Weights of a small audio captioner.
Model: 10.5M parameters, log mel input, encoder arch vit, encoder norm layernorm, encoder activation swiglu, encoder patch size [8, 16], encoder layers 6, encoder width 160, decoder width 256, decoder layers 10, decoder norm layernorm, decoder activation geglu.
Rows from block 5 of the text decoder of a small audio captioner, named by matrix and row number. Rows with one number belong to one neuron. Each number is 500 + 50 x the weight over its row's rms, rounded and kept within 0 to 999. All counts start at 0. Numbers have three digits each.
After each neuron's rows are labels from the 100 texts, of 14976, where the neuron reaches its largest size: "fires on" is the input token at the peak. Only what is clearly more common there than usual is listed. The data: synthesized solo parts of chorales (CocoChorales). In brackets: how many of the 100, against the usual share in percent.
# gate: MLP gate (decoder.blocks.5.mlp.gate.weight, 672x256), inputs 0-127
# fc1: MLP up (decoder.blocks.5.mlp.fc1.weight, 672x256), inputs 0-127
# fc2: MLP down (decoder.blocks.5.mlp.fc2.weight, 256x672, transposed), outputs 0-127

gate.106:491567495464505561432480502423466503574590406603475483473433472499411542622483621500431491457448565569446470479468548493531558534508534531544513521474545409479491535490564616491472508485527567469497480473438537534534438517500430391496527455517603376497571524518565562571452445534561562447459429557489504488426470443513491466417528470485576446477434466482581503477502477572515479472535
fc1.106:490512428533520485526525580523543544548606455498509413465574435591458412527531564522492551586536517522522530512419472384511400479460496457611529485416461359472597549518528461511573505539480498415480540446515546506507438427487495501481494465578584460493540489425486451426532363456490457497542460413559528401477467498549486419442504492556568524517515480427548462549442482504541406436505
fc2.106:393459474486496478541463581472485407462453457471531527443539522476511524540488507410526450559489549455511563607521552458509470539416436484515411478571528524457601383505524546527508425504456582532433486508554445548407567529574453470563427497523483574545475546519466441573521462483524462471559431487600512545520493542515594488441416583503444468535385502539520489453533529444458554447498
fires on: "5" (31 vs 3.6); "e5" (22 vs 0.9); "d5" (21 vs 1)

gate.633:555519491429513520497492481540518553543571499414545542627488435434488555487507512455489525458539580418437491524512483475516531451545454484517521479570393498460441448522500434468449355437568495452462666551382400408435471504493555479460560474465532472439505591414510422492507469503498586495454430507533631463496538497456513414413439446533474512527497591496560435496519524515530557505521
fc1.633:524423510468508552521601479578479414483501531487633547535572456549531447449512493534466500534482592478547465460470533536508493548440525501460557465535509473397411533495548463387431411495562578432453506483468460416416422472507536566428515566521510505542400578456532605472580482556427537496417471486507524559499611563569488471450464495476559435497548530564474460489602522480526449462525
fc2.633:517482560476511478531553508497405529483453516604453503397489483567595530475537560508407592499602531594558477443514602552577606462526414446522516424457562522549465469531558553494475492523610577498485499603554506491591571468484458423423508494494476558514455513474555591501490438483464511424479537538495513585514546500537517462594516507471472491501478428505614536511525521515454408461500
fires on: "5" (36 vs 3.6); "<end>" (36 vs 10.8); "violin" (19 vs 1.5)

gate.551:523490468480551474501452489459456397520518520478455437486479477639446458458600460476477433489455497564428460565512427546426559441462652480595439386540456546488437499540525517555472506612508549495509593611432502471388535501574540496472518522487584595519519464501400429459497462543562463487373577386454506471479443461479488506462532541484474495468584557410421481511476495505453499551436
fc1.551:438439419411552558479493497465506532461531542477507511528472535566472545480548458442633404462551402562433458517496527593415600472474584466510394428530492504551426563440527440523432433527508454469526571563462511582531516471499538540493451546562579571400424486520457384529500458552472416467436557401464495491471444432491546518589590501498501452464547555482501458397518530456477521533505
fc2.551:509486549504500520584454509457590523487451468562455427635482572517484490419510509456508503582553484481427497566585544542552513501575465435530511546523497501575507481458548556479471490446508546489454393513429456488532538423575522626443580455402498530512577578429520477529418456542541429526461514542525432482494450465547459559561486436560475498609507567526548491495511509584552477502509
fires on: "d3" (78 vs 0.3)

gate.438:563429548558414553535512477570498429355496467561499540492502410490589542471577528505563490468598431468507531542468569450512557426433525507558461540508518428496450534570502534441575562383550408434517415481588525468482533461450449481520574517523498420428460507598508369496573506493500513499544446491513457567475427490460437437480479453505482487475506495519438527533504507503472524534459
fc1.438:459511543526564518535579503518503492511509452523585480471626479501514398535470570554460500435457480566544554585582410566473396447447429481495418480491578481445550597516423479581495468510429619462499474592446535460474581454436498548472426532515536429486588521525467477567497509355513482466501443517531557488515483512575461542524480599617534603502509562528440534471491535558554471509541
fc2.438:456460565545534429489469453455599497562513477444529489503535532490584524536478501506484441467505542470550431460459453638487486500549433490425429521468513433440464463613512496471472601522430562549440477484461462600542403519525461482528504505524497519521532516497479472439555491434470526454446546492505489556498549493513478505518457488499467495370525428490504496479422483583565403490471
fires on: "violin" (35 vs 1.5); "flute" (27 vs 0.9); "horn" (17 vs 0.7); "oboe" (13 vs 0.8)

gate.427:482544593622613530467510442533499461476481523412558522407518436384576491478504601393450408558552493526374486585455481498541428553484494494454536499496534526519499420534472558454486585483594492470421540557520579496522496467464487470516500420534542533455465544540597587528557535417504627418507483536399515478499461480509485475474527457492471481535486499480528508465454434542531534526480
fc1.427:545484458414454458467529497434487553597424487535455456553496529500445602464491513560620435458497577522536504413492492487445518449599433535451493502403428566571469482450541478545567483544464474572604496421460422586592564585500516543484456610573510515425576504510464512477506457525431480466521382517531433400494550524604415486471505464498546460405462385516494551537531499483476494431523
fc2.427:531565534461562566551576497489627463525492483501480566452526495470455503478520494499497473493427501495532477574522520479564511522488549394573500558589449537486553510566478535440535475525442534402524495483571558486472444567583483477513502513415488600584401497390417481511480513512460563543404554421550534546468510497456503498434470430531509494528594505548486497515599543542495576418565
fires on: "c4" (58 vs 1.3); "c5" (32 vs 1.2)

gate.506:474550461504541420410588515539407498520447563439545571556387542439486469508607419512464338504441570444481482483531403426518519565511499534522464539455583536474470520523609498609407458531494445461476572453561484503488558441479538565472394488523535530387586534559424564540508508400461486529498478384459509532518467566574496478483527555430472480507386479482432539444526500495436504422542
fc1.506:459585567513510522486541462510460539477518510511538456519519497440515532425514486556462537526515511552581529480473492454476484425534540493438503554468508507396548563483633457446595444494553470451481599541479514413425492404547440510462427495411473456492599548607391578444489467432510483492499491462494495472514532547579501517531499488451472469524469425454535518572432485509494512455519
fc2.506:427521563493571453519450399648449529508579550463455415467518442544438536541501372484534500603501593490542447409513489427469528470542505503633511448595541451504425506371491477481456468519472520461549533546541416509555534441388533502536503454476451535434488583541446468533560566597517443518483536557516517495524529553484583469515585441572454498437520489527466533511481488493539583525582
fires on: "c4" (36 vs 1.3); "a3" (13 vs 1.1); "c5" (13 vs 1.2); "a4" (8 vs 1)

gate.67:522475617491571567502501530508491583454464526580439431515390578471531530434514522495479557486551522548500539552468464473563533506482490443434464419519460453486464497444518464443473559451567500549466528466634534449491405544544487538451520549513523504618493515421604564527531524563537514471452531561429485540515438472377543495532526492437545409509565499566451501563503519515558447444480
fc1.67:604535507585470540545420487508449421589467488475356540497536491535485497576525528466494534450433495488555445488542504486548586522457464540504489503474511469374508477554495446500489543480441546516441508496456550564484378491534539477456454478570485508484472529481506536539476478518425461497518564388524493517452515561521507543472425600461516502479504469472398451538565563486519496504519
fc2.67:470536464487519464525544547496506534502455575479601444515510604466509530405500533537543528485578487526474415523485506563498598495417506497448545371550430614472578539452476482537575552531457528583476447491434576497555406440454413436496524564555472545543412568544498555572506440413517479406555505450444437513501479520524453476425517428500514597455541521599554484464568420563474401562434
fires on: "d" (86 vs 2.7)

gate.497:468484532566536525463473540535456508471563468410405477601582544522487554501537499511357572537477472540525480452512461472537587512492534509530522506470470507498559475487511453512537495463564512502461327477508565477535446428486533508452487503447438431416637534597455542443518563452528434525573499480522489526484441561544562424450447535435473497438447517477468546592555522443514558505513
fc1.497:441523409463455506476521495485500468480514445517512513537629426506568467450416453519504462512516516473473480431513510519483667440441588576396484484428503521490499532476518522519448524524432461529626486545518516557497497409487591568443541443531378536531440437455541456511509466514463540499496474507460484471427456470509533522432461470549422449444409433491560477431566428532584532450416
fc2.497:599536514454546422550492504535501445499523442484421487507396525463467504450596516484466501444573432447495410418597528480546535482407428462437617500495373517524436490548526463504439524545449546515519578495598429469558562551441582435499523481555479516487567472436488611477512448482445387479568526494454463508564477591548505556492482484506529497578567470488526484497515502464469499575544
fires on: "e4" (74 vs 1.1)

gate.582:478448488586397528522530512518503437539521450476616495559442500430517492440469505520405520557500548550598492586464475518541427478423533491498458499476546445483569602551498581524473411434517587419505527581556603568561477603485507555478533409537470486467564632541509574517507536521469466468473507503409539603518526433492458379511543526489400492500406598513461448497525435542485400452483
fc1.582:546504462535500491595542623548496462508525600448479444526492534425476522503438496524544540439473484530547459544453499480407566535376506507437419485445514607413511499530422429448538450441494544500441498507512525468583505441436482471408538543504408416518479482568501511518564545566487489568545513466594503516450508458491502516478480519424536489524472484490577516436507556495520429435527
fc2.582:546498527471483540514522515503436452532470402393453499492524405488467506437461525438535504560438499538530527488466539501557583521464531427538455502458508496556560451525508454506510494495562417461459496412512491510498480563452546569556539500668454571593417489425422517556425542540506456522553529471487451603426512423551529532507528496512615604571475500461569443593492429499541402530432
fires on: "c4" (54 vs 1.3); "c5" (10 vs 1.2); "c" (7 vs 2.8)

gate.587:559519493472487484538521466520547511491515424543444544476564488531456514511491507610563311555438516551418454537443474495478475472488506573591469498431624451535488503416441476547447483437495466541490474474519524502528525526510512450507418457452639469507509522556455487556490400552477544525489496473448513573524447474590554496449516440546463525623544484496542456560636470546538478495458
fc1.587:431478531500457422466536496516534505503513537524495492515536440467491534545484452611508519441518561544591495508560524482436558532522572457533515499462500492475471513451459439582490501522478455539460481474477477482544458490464429507462554428447598475452554472447364441463446534516461493537531511452407524504426477527529494473488509496514502455508457386564440458500526404519450514510500
fc2.587:587580552570450421561464514489421600535494611468446471501510385595489470569553488467444530610456409551540598462440499515521516509462479506518516438526514500503577485482531510516544432402661526520473435442419471473628530474445541455449517562501505481618508477530462498499563467444479486524525512457489506497503449529405504500595437460553494523560553518482531479518457446550417554497507
fires on: "e4" (72 vs 1.1); "d5" (13 vs 1)

gate.481:509465516458562462420536522626476565511457469564472525640519493517485416513559524641484550488460549531445480484506485503501517485548442511512471409495494510553516562506479456512602580526489596565557453413548474445536506550462577449518471446499522550477546634510493462549542457487490509524564464518472480509512458471524474461425470467496480391399503491474487469425505443527460549502493
fc1.481:454505535539484550495449497523495500502503529457492414422571454419519408457476493537451512519482587464482564531529540497520532498506530598422465442499578516502501494479521500526469470515590405453463408461503517469474496430551519482495562503582474445506466525486501529521539380483614594450548518471532513538559545548489504567523502491547547479554517571480499471428501476505374404505472
fc2.481:500454511522546472492512446401435416457545445510529550560392531476464442582484587535529581468434536468468488506520554511383505538340463565534507578528460496477603487490396576522474545480469471506536575451536467456419500463557582519460357488499544493573535537451470565529445448476485442497477541461447461454450527511468518471405505516430503462443511508464544521496467482446483532439405
fires on: "<end>" (30 vs 10.8); "3" (17 vs 3.3); "e5" (12 vs 0.9); "b3" (12 vs 1.1)

gate.455:570483564518472458501557456567478433493454522489488464555513480513545454452475520456467545473392484477443478536498615608565495481568517535611483470541415540442539481546509535536525536583453442484544520448582428481565554521487440548482484447403488583506534567468552504439470493555481495533444495452532536463537441428473494503606421544440460474430408547454612531499510434526575451450554
fc1.455:506474462538629464436571576512545504475522494514502524471514535425423542502390509477547459477595543585503516409561490426474548512435438444407470593518528533558429582510441429520459519481516518532413568496431521473483537436527559443526520464570447510459462436527457463519492551453406555575552474562509488496535528602467581447518486464502511543523576494499495450614519545448389474568471
fc2.455:546493480535549524472453502461462455517555575534556430495497494521485524505457581519411549490414557510543460493425494573578569566463538444484535463432480524542494493564528464443497488477481435449442521450486543509521457549506554382466563500508453548491461589526483536526428522549414485468582483569575436506592451526600509544555453433477493501553456490563446572489463506370439525504550
fires on: "5" (40 vs 3.6); "3" (27 vs 3.3); "4" (15 vs 6.2)

gate.123:511490565542501539527530509526491519474545539461488458505471466439547525466477463579459383433515443663510568440412450524407521513461520450552471459438515499502451520520426499542478462467501544457491520480501535516555551508498499496457477431431459483505529411463561474528580475450541519652532508480534487515585433516546454535550448500497451479472547477524474492476540526420428505557554
fc1.123:561490434417479447572415499427506422579502516490457587550483528569467428475409510580484457499529599401541457476630594480478442491421515480482515425490456470522428474567448521495534528563538372535523571497574561497487442437469483511426437443471508495491477494500492528565481491451507491511497528576545438490458508492471581490431516549490460558411460510478542448567423548593531484443441
fc2.123:550522530573547491557527451518442435457522603480482550396476404515551487471528565489480449574510464444476507515528585441518532477501526409551466480537406422486559448578526505548472542475494444534541449514573385563503439518428540412503518449538499471523498450526541500449500464470562417472416557493429599540524421608480547441509515600493512477521533475580509483501536495458410451481556
fires on: "e4" (17 vs 1.1); "5" (12 vs 3.6); "3" (9 vs 3.3); "e3" (7 vs 0.3)

gate.131:534454440481501493445536506504631543496475455605538500454550403532507466551494561471556537408552479552495532599474616498598537568536526467486434623513483536516511439458540433464519446589499502485443613486505549564484535495445438649545423583537472469458545491514486524540497509439462516361424568505474537482528468613421454515481548455546494484550435561479565445501409532461443445508579
fc1.131:552464515488496493520562466488549522601536500495480544533475498368555492553540547468459577478501434467549416463534534598534443522455474582497642426425497479421430530541439526527536485474574500473491493468528500437508437522479501451501499469469561523455398572527519468476572510506533427460527533547498427470452455474558566460570419476502496462568521533486484506595536525527585491539532
fc2.131:522565428486500478422436513567535435561414539516527559414529523553550476492526566434386450558480467550462496534534489511579549449500413503527489452534529491438542498478475497461469469561531511457519545656534445522430492507463464419512495425477488507582524494589449545490457439554511359504464436547599463521549541497553528533546583478554507571462472504532480415454490490463475650503502
fires on: "5" (61 vs 3.6); "c4" (8 vs 1.3)

gate.288:611416536569444461482483445559472477570519441590450481479455474473473511478506551525484510500536582434514457553561488414458527531495509518527558460490410543546549441499539451525396579451501529507484436351437423556489475561557505460490507520601538499503496557456451472519470545489572461507520459523455512506539400439525457531453618544502580649520470486443536496439525541499486499469386
fc1.288:433414429452480461466547443434587342498551509457453557433530527505478480506473468471542512528513471516531480549402545513481457500516500478459400558528449517462474475402477515478508477483448508351515549507498556467586437553420554527610469494458449459468460508450470560502474513566563558562570609571618492517490493536484466505472519443456478557475520499502438449510652559563548458467565
fc2.288:544417488417514441484580599548559537496504504444434621518510467532530557458516429532448555552452547503426504520472506497432473504553498605560471550469512440434485525541452506557589501499417550490509485561471515473535544461494543518525468487430455489467526582593483501471523477551515515506484519478511452510499575550566547521450492465498589515454580533508412420435467423478526395589464
fires on: "c4" (42 vs 1.3); "3" (35 vs 3.3); "c5" (12 vs 1.2)

gate.454:467474467465526523434494607556552508583577477401539527426538522553415478452490517447564461494468505525441455529476494423458589513421448449484518456500530445435542604524577459529499513530473437549516531471465518585532494512462434484598481560547496467423538445562519467525516511493538518520426569386478462515364538494532520529627549475546411603504426498498436559485586479506433590435502
fc1.454:474436460501527504550489495463413531631417448510391581456596533461394457544504563515518388474541487525489496574486432449458479508463478424642478463618555438481488555432473501534441445488456520438622474436495527577505406620471486527474387538492576573446529516503423536466496517484498543478470515489512471451402447406445574462557514528536478425529453477522461491549520477478586457462526
fc2.454:576526487621465509529502498474394452519517476562414468515523487535501506458577526512573505572575467423524492507549392484459484537553438522538563522474467511574596439534452520376496503416523459498561485484465410520568493486474496428498437485572555577572496541498534396393508485462561519489582453488552529550511454481518445560475490528526574428530508524507504448426478566535396470469406
fires on: "e4" (79 vs 1.1)

gate.172:592448486569593518539514609561500522462425433505501523542500469498408464430468531516458467403516465522509457503513556475542501403540401390497497590490507504487449555580510469445497427472461447499544547484420347414499567497460536550474413489499535514490431490466470541421546504540522513501423515521417497575535491507456535433405521471494554583513415513478479439495466571548507380534526
fc1.172:539530458521586506534485479459518451501515436463456480463505582455508472437519550530354443488473468483444450511455552461572438460492398511643475584515519450529501590454516553495540609507400364469538405441436427518437536482465517508506480515493655557477468500493464490474511610563487511548512486527466538597487459459562517438468477562562446542492476423485513457433477555478501449553540
fc2.172:502464573464536496472514514457494470496600565475518604539471477498491582421580402419493436519553517555536490439520523413538440502524451449396496555509487534514513511438503545502435460512421519479448568457499446443509536494532596578413565435501562394445595486475523447565503515429529483368467522324542528473587537488499490481416560579567417438477504577382425532506531414497544506496485
fires on: "#" (45 vs 13.1); "flute" (11 vs 0.9); "trumpet" (8 vs 0.9); "d4" (8 vs 1.5)

gate.110:495495488511404605487504560488483472394477590478496501589578427579495632543618503527465487479511515528491441525460478513498469489557431452442504469461457545476527389464536536470448530463526484527530491459584434504550439476486535483405485522413516459521527485494447490420469400518509540561563497469576458448525490506566566410470583553521581414559497503426442507517509468404484543525583
fc1.110:481492515483479455587571494506425436472441463395501497552407484559500561536546525491532536492391496528500441508400482493459496481517449498478488472547437607513515467467523472460440509469479489534484517474528531489563459480498495435460425601623431509453476528488552455542454488500498443590476490460393547463460435562470519433538448561520576513511515532474507486508511398420587420579513
fc2.110:467486483550509590572513471501409459579530458548481471431434552494535550519430453456545601484423526463570534556491550467517484496529441531484509493552534530533484523482470534398518489520458547522425455505577510451487486428404483492463520469581447516512491372513438563509518465439581479502492520601502514387546504477435402527541611555455441459454521434547453489553495543443429565472480
fires on: "violin" (47 vs 1.5); "oboe" (29 vs 0.8); "flute" (10 vs 0.9); "trumpet" (8 vs 0.9)

gate.228:459443435484481523529531550517428460481416599417490525571496468490520505604425556475522420470568474485527509593411443427503553438523495558451610401487515482429484489423433497548483517551471543487475470531482479489555565421573520495389427479569477523466495455530417422535497554522577450612455486511483524492475464412465397480514489575448503504422540428533535535437536452491443505532437
fc1.228:527475543452564519540536471458545519484493561554498507433530603476519443464486477504474467630499554481492524495580516487499550466431553439449472460556604614519436409442428521576482440567502481477432570533465468448491544480534621557516540499437545502509420535434559451524523461412464531454468474571465475541463439483492501572443496498600491521518509477443494481558435459518393474558493
fc2.228:625594561428470425592590535412449479539496521557506491592420445562415552446505441498459594586530412496536453482417474589569487522525357487504496469521573545495571506425453535545480519491522453521463476467486536504452558483517495543425440483532477483542467537545521478503449536441517522536426555576462489475460463607476515497580466478502523518465598482460427450582505539461489498512452
fires on: "c4" (24 vs 1.3); "g3" (22 vs 0.7); "d3" (10 vs 0.3); "3" (8 vs 3.3)

gate.572:512587469498512441532524502584502539499511464494506559521568477488502499550456420397505504513522518516449519482524453514464513431564437432478502538540514440476565467595527480497535542475528467423539501565531587477581527460555510467503502564520535492587515410431477548518587500564573363453554475555494536510546500552602412476567546523512491474564515492584501505546454473471399483508512
fc1.572:484440429409581432453541423535566469474502446514553539549480509516428528505517566547429416464457536496519571486461654532486548450473572488538485401458430574542518510439433532464460501607467547534474546494463444409508471482486482437374469429550501489529556548494480544478583484558420545503395417340436515493517438575442545518594558464406552610435523435470503490501526460523548425469490
fc2.572:467566457557454519432564548504478591584533530365525508475546483559570463537577608487421534476446527455523526455493511498449590444386457495540499487448459496549545542540492523492423475529518484467518469473488558492479453499445437486501502452480529457453481462490503456515538498433521507461531511466545510498581512527575563369459488497423472546550553527480541547447502616449464552496487
fires on: "<end>" (41 vs 10.8); ":" (22 vs 10.8); "g4" (20 vs 0.9); "4" (15 vs 6.2)

gate.363:559467555501472463495464532508494558502488488527584530560492387434491491474419407483526394519416537471453424530506415463468529526557648515435516458498458495499583515502504463575535565521480507403448528558430449580431452504441561507498513471625575566503525421499544505525558377402555447527458533461496533561487578438543547505530501464574510574497422514525523370429607464431513544520463
fc1.363:516557477501514501466515485569564492569536476470469536359473509573591522541512498522543518468540469539533592515521587500521559510358421492473496467517462351473512485460426567465514508480465365496573438454577534548527511560582439520486489501483485425553548491527545429473454566574513479466544461485457568472526472545494491466516443524428522375491532483546410545523497416688512430455545
fc2.363:464549523457549521450484536439584468545494345485442606517498612423474476566528592514463523602488454563492445484432532489497498587448433486508387489449479531582490474506505547545514587481479485542405484533489481526515476482518447401509515492525476474520573466550457585527484481622533637520459520525434465515584489563466510503490484582408525487496452508519440528472569464519467530434543
fires on: "#" (85 vs 13.1)

gate.638:585458572503441456520501417527555528445449465554456377492404383499498477460530525494512496378420476459398440458568515519477487554409497543475401509481529503499510437439618415528488494554436498497486504529556504503508497498438535471520456532392455539550539500475596563612490532498422441558488545542465513554516403547531422446494438532441507556429501501564590523593550514499364462545498
fc1.638:575493482477511566584486502552453481498498522548527543428406581493373593473511411468482577567496511529499557495474499558509461479544463462419529562559406455481460450501570477430525528444460518498532534551613504503458479445455463540461567541453492486488467511505459474425448627507508472493504541511510492427517434560468492495431566525495498487485590466471551412572492432577399576460529
fc2.638:593520492508519450505561517536495463513465475476428498482525590467466489566479564465438469621466534571514534527430526569565509493488568405432493453575406540490545515457421468505533531433601479434538485428529510504566478413518484446554488636511522571451508543485517459543493622500476477429489493521493442528501488556576511519453483554478507517506458632539439624455499475498453494456527
fires on: "#" (62 vs 13.1); "oboe" (13 vs 0.8); "5" (13 vs 3.6)

gate.329:471539630484540410526517530571534537480563537416540482501526511385467489560550536507473429461504512500514542488503445466484498438435593430483480485519508500551425491472524459520461475510499454419529537499425476515561547434455486551431451578461493546523488533516468534508562542538500489552532430437499602383544420503594557492401473557452463531556495413526512575468518460444459510523488
fc1.329:461504573582566497473573506569565540408479410508519515495548536512507509526442440490623380529507498584558425543465511529552431478544509470487457563493518638521480495473463480569442398583480447517497491441446513493482577445474522504481447496428527479480512529481521461575495544583559532504517463500578587459532426498547525486452412506449425439559499399541567515464553471496559528554406
fc2.329:515480463470498540545505450549492524546520513596532484542496420472461558438560369577507504517535496559491492409526442622424512420582464497471598466441447497431431441389529502547541570563534491510528534577558451510578468484532546546453418444482489594495434464533458473455545546602525392482503533497512498529415462528480537415614531411501446545512448471504413503518586474558498444556568
fires on: "e4" (38 vs 1.1); "f4" (14 vs 1.1); "g3" (11 vs 0.7); "b4" (7 vs 1.2)

gate.490:526607499471503450534476506468495493550506460586483543471471431506510511468402419482554541431492560505478513465568467490559496441487487535572497412525565500553507441535559521464488595448520545456478527436543473444498465505501577434449599530546469489594491554472512583447509424463477460429543531551444452546501465464580483418520566509449490510455514549604520543496610447441563431539547
fc1.490:432582597518512461484553497584538516536450534470522473467538549602482529514510484605457468525495532500526552511496487666485480568480507551527489390392460452464444493536547438367543465486451600538461550445459477463435492447567580440478546577433408465663521511519497524407543447439469455430532509564458492574577527543454469543543552491472573518500523518536473547443532565435505483448545
fc2.490:494555451496480503534543515527588463534567546477487543448559460574515516418492496484543476602583445460624529442544438460487482525483510602488547509532426466559485457411506510481486537508394514487464494522485452427506524542532518464518498474460549461452540451454505554498477448540406423492517511584517544459512500530467594582503504591540556510467503438367396550513588504528488465489479
fires on: "d" (64 vs 2.7); "cello" (15 vs 1.1)

gate.405:527508462463472532557495382494496453457514368453501536623433545463478449494491544374519470534472528457467447502551503514457438519456631423442543481457503477490503618386555460479387517563492542422520565510475350523473446514447500431477467516478503516469490609469507519533465532457504546529495548477501544462619440513543557520467505484540499538623472536513450506508503563569532511507471
fc1.405:513532482399433526552517407532474567447546467463570433505402481457455584560469426409527464526457560539462524417541438492448462516407523494434513501508480491486450540465583397578424505545564438445574621518516459473538483525534461514477471417564513453585516554502451604580479499556592454422516473499465563495537505563566466483406480544552464445547571518417503512498508467514471450418480
fc2.405:514464546484446495478570478572469484602562433456551402417522450498382528536533510510530605511454508496504499428525559415462540550482529544565542483467517387467512437446497523442553414504537557505391459551577387446506489439475441442549490482424487484590530542462506481552517454509592477443427468538474485485433423563499522519450472562553428484514518520472525508437550412598545536568434
fires on: "5" (82 vs 3.6); "4" (14 vs 6.2)

gate.264:511515508531373507457498411492541412494503607510545460491561461453429551375456526479524489578531505433451364503468598545523478498534573452535531488516410526515557473532554539506576525397410433510536485486454459509421501515532513469556540559427508490557443512493497583534470470497535546473517528495563445512518499463419397382502490528447487437435506486494534517586476411524516495593461
fc1.264:548494459471501504476440580467559493516505530489472538464463578474437637445611557440506530453434544544466515540554444448467514499429468502511487481535542411401529558492533585525536492465531537547541444456552477455534509407493529538554462511650528564427502543449579511490526557523562496489438473423503444535501541498473513480528466491509519560434475503453487468502511456606490483469538
fc2.264:451519557495541431506441516503438490516523511531449506482488525528470516490527530600520510455418486479468540421526488544515473410510568491462499514541434461376390615472557524516537508390473442518471526490530575597497512505406593517599439481505514542518404445555559518561502446523548451542468417473462443555566479561603471449543511478497536453497455448513442567402450426503520493443525
fires on: "#" (98 vs 13.1)

gate.124:441499399576543534453406551552540468479536524472508519462508442439475588489493512527447478521479488511585504558443425436462548508504510451444492509533451507521586501508500583513575522475496489487502485575593478545542548583411546525463589636556577563487612525496457404506513452581505471490524534427513481431609502461622470528531556449501417436559454472400622555493526443476470522469504
fc1.124:463470489439388368522503521576445628460486499495504477456522447509461462517529447498531486545447471516424531572551559550512482420541434558464438506527504536549381548465529521501484525507496466552495453521533522522585521525528497533449463509474570506437560531619429465384586502523593568570430495506525461489387550589525448545555507555415513489476555474551518548445435545529546465494502
fc2.124:527549413519624507478484509463463552501515499507563523483497514501463508561469428422486463416507439518473520452397567543515448594487452588470497442499452561544516577503573498493574578511560506504468419435508546606497543497503568557550486521465493510554472447480413588512565465537556487526556483421568501419537482449495393516475440489460397442514545434483439465404460457543401601597505
fires on: "4" (63 vs 6.2); "<end>" (22 vs 10.8)

gate.463:464500535471462480468390486506464416474491601426497562543456428484469450542533567534535524566495475528517527604569511498464466518427568520493560373476536459520574549549479428527477513475610557456494567540591544580613475431496474456524453442544491483516542410531497524537422526508520498500413478517581560505423548559540542548405517549534497504568458594493386430581430555538541503578519
fc1.463:444473613485453510387441495484476479603464592522484522535550477485554461509554568571458498581532511441528473587493456377488493559421640436487524561481586439462508475504507554451431469541522611454543441614499445454483438518511526481554482515504513518408536514509476532444452472473482544426453485526518545464399535577528514532500510442484535518482459493504451465445494553552550433481414
fc2.463:520450508528493565552512471466464543584452530439492488524466536475519484492478461491436509579560494421425509424530551532522507540469473546418511502553488485416532497446494521478456512532489513509397508493545524496509407531537508559400490522492418491488478454517462484527507561518490523497534541571496499552446508576530466455466533478506567522607562531552517615515505517487504537513528
fires on: "<end>" (79 vs 10.8); "4" (15 vs 6.2)

gate.569:492440477515462471480614554508454529491518554473408508547499516486493560415490477408522585465462498576531460480517488537563481486472592563497462472491440638458525485464623535491492604398385390542505512512539509566439472534432507519402476485526448473534430526441446545502564535485493426447493575624596524373378478473483560453428511466482491508577457521483470519502525535530543537539538
fc1.569:583435467483641516536443481448545393461499462498523530428494499604518486491443579574562458518515425464499490506530516508441534530420409355448506508503532443503453609490457522557455446557606480469546478545495564444510567386586391514528480476467445488538574470504451483538501464547538530521436471395411506499420481474464479537521507528532510433469464396531548355465458404565488479439480
fc2.569:442564483591463456459492453452489548595531520466606435540603429444504488512572417479510516423503508409516461445512488515440423443492563469488516478418505466448392507521590618566499548485457525468516481475455478536467468598408549518428455528615523504420551435516531545566502537530450471557430436415486441548560472478571554532503458490420441482648399509448498474471438602523469431456490
fires on: "#" (91 vs 13.1)

gate.21:515498438451495578482500518544535506456505581445526493487477346468549463519486490514534498509489499469544518425473538587499478498488405444453510534527498527461606483553497507479479563567502481493558512495661574579500494469539520434471534564372504404490498479477560459461494514460471402517486452540547460501514557470405522577485504456512448397596389514480446526507487544381466586504452
fc1.21:464482525508481438532457634449516445545530537546533525534506515522464479517480497517459528517541491475424531526535453429550518486564482482539421553403510381515506553462527543512463501477444481448449538437455554521590475632494488503436567461528525537462514532467521406526375516500432503507595514526499483435495475550575583537478529537593502501448563555472552466469537506568473456446486
fc2.21:532488537538522498394447526534464426505595563564482427504480430582453522521515414423483465505517573523452507517492470536548425496384500450431478485462446530482485481488483454501422519481606374523508514428504492583504491479473605523448566509495461460475504519462540529567407520487489457377519525502472449568497496418479423431487661401405536515560535424425482511512467435513370549473546
fires on: "4" (81 vs 6.2); "5" (17 vs 3.6)

gate.539:566442382435506451488517491553516442610612507493532506568491470503507580493460426577526410502475573486453505511524522375478518577506478467546500524504565496415516459495470581557519512451569495539492432468500528500563498505461494389546568393489538453433469602474515495463576519470524481547488421401580524529467435439583475543472424441560475422564450540502525481419494494491469452491498
fc1.539:480492451447523553525426574523467441447508559496571452466472590402580538510494479483516504497452561494397499466498443477490497492486535498557488477505494535394524517524554562445540330517508478520560581473554488599483479537487445485497507547542500534517503484495597502489596441519448568518419540576549476514488496476455543530581414439592580529549509578450594484479434434559429536491611
fc2.539:478533451404415547584509496394468531600523464443499432483487605453527512424612553535624437514620512550487455530492517400578443484510533503571496549481500476428399530446567507502539431500547481510542518535548443553463456477529456515546533420419469461408455427535508511491475520523484489509531572506460551515499461527487464463589511581445482531536493433440489414439503572439471513487476
fires on: "e4" (9 vs 1.1)

gate.669:411460529563517472581452514506577558548586492554559478461512506508498559462573583484423508516516519453470502544485527497541408505536446544540497408446561565467569584460467519469469539383496511535396559535478465530524482460554506425484470475539399405458491456610508463631552481406499571546574589429511483416473441496523501487588485540513430539503465532461473512530518560435452486566465
fc1.669:520455524520411481405515491527484507539454544492460518568503407597521501428460461613519407602495453408571493441460532556554459442509427558478448506425538500457427509515532527578530489442508470524553472501503459476504546593536403485491432475541568401549528591526481509615466500422515477461567439534399511517611547486620624534514496531507498484431574538454554526482484540498478582517530
fc2.669:590493462541473474515520500533606590507505681505337539462462479452449434497491513444535520467513534557450462519526547559462497409541537470431446501563465493562463535464569516445511552515470576454580491525535467591471507520554413468478501509500512518551541532541407451495470410524486540490483482454471558599439530528441483484508434540537500496516530554480536505482431505470515539554468
fires on: "e4" (88 vs 1.1)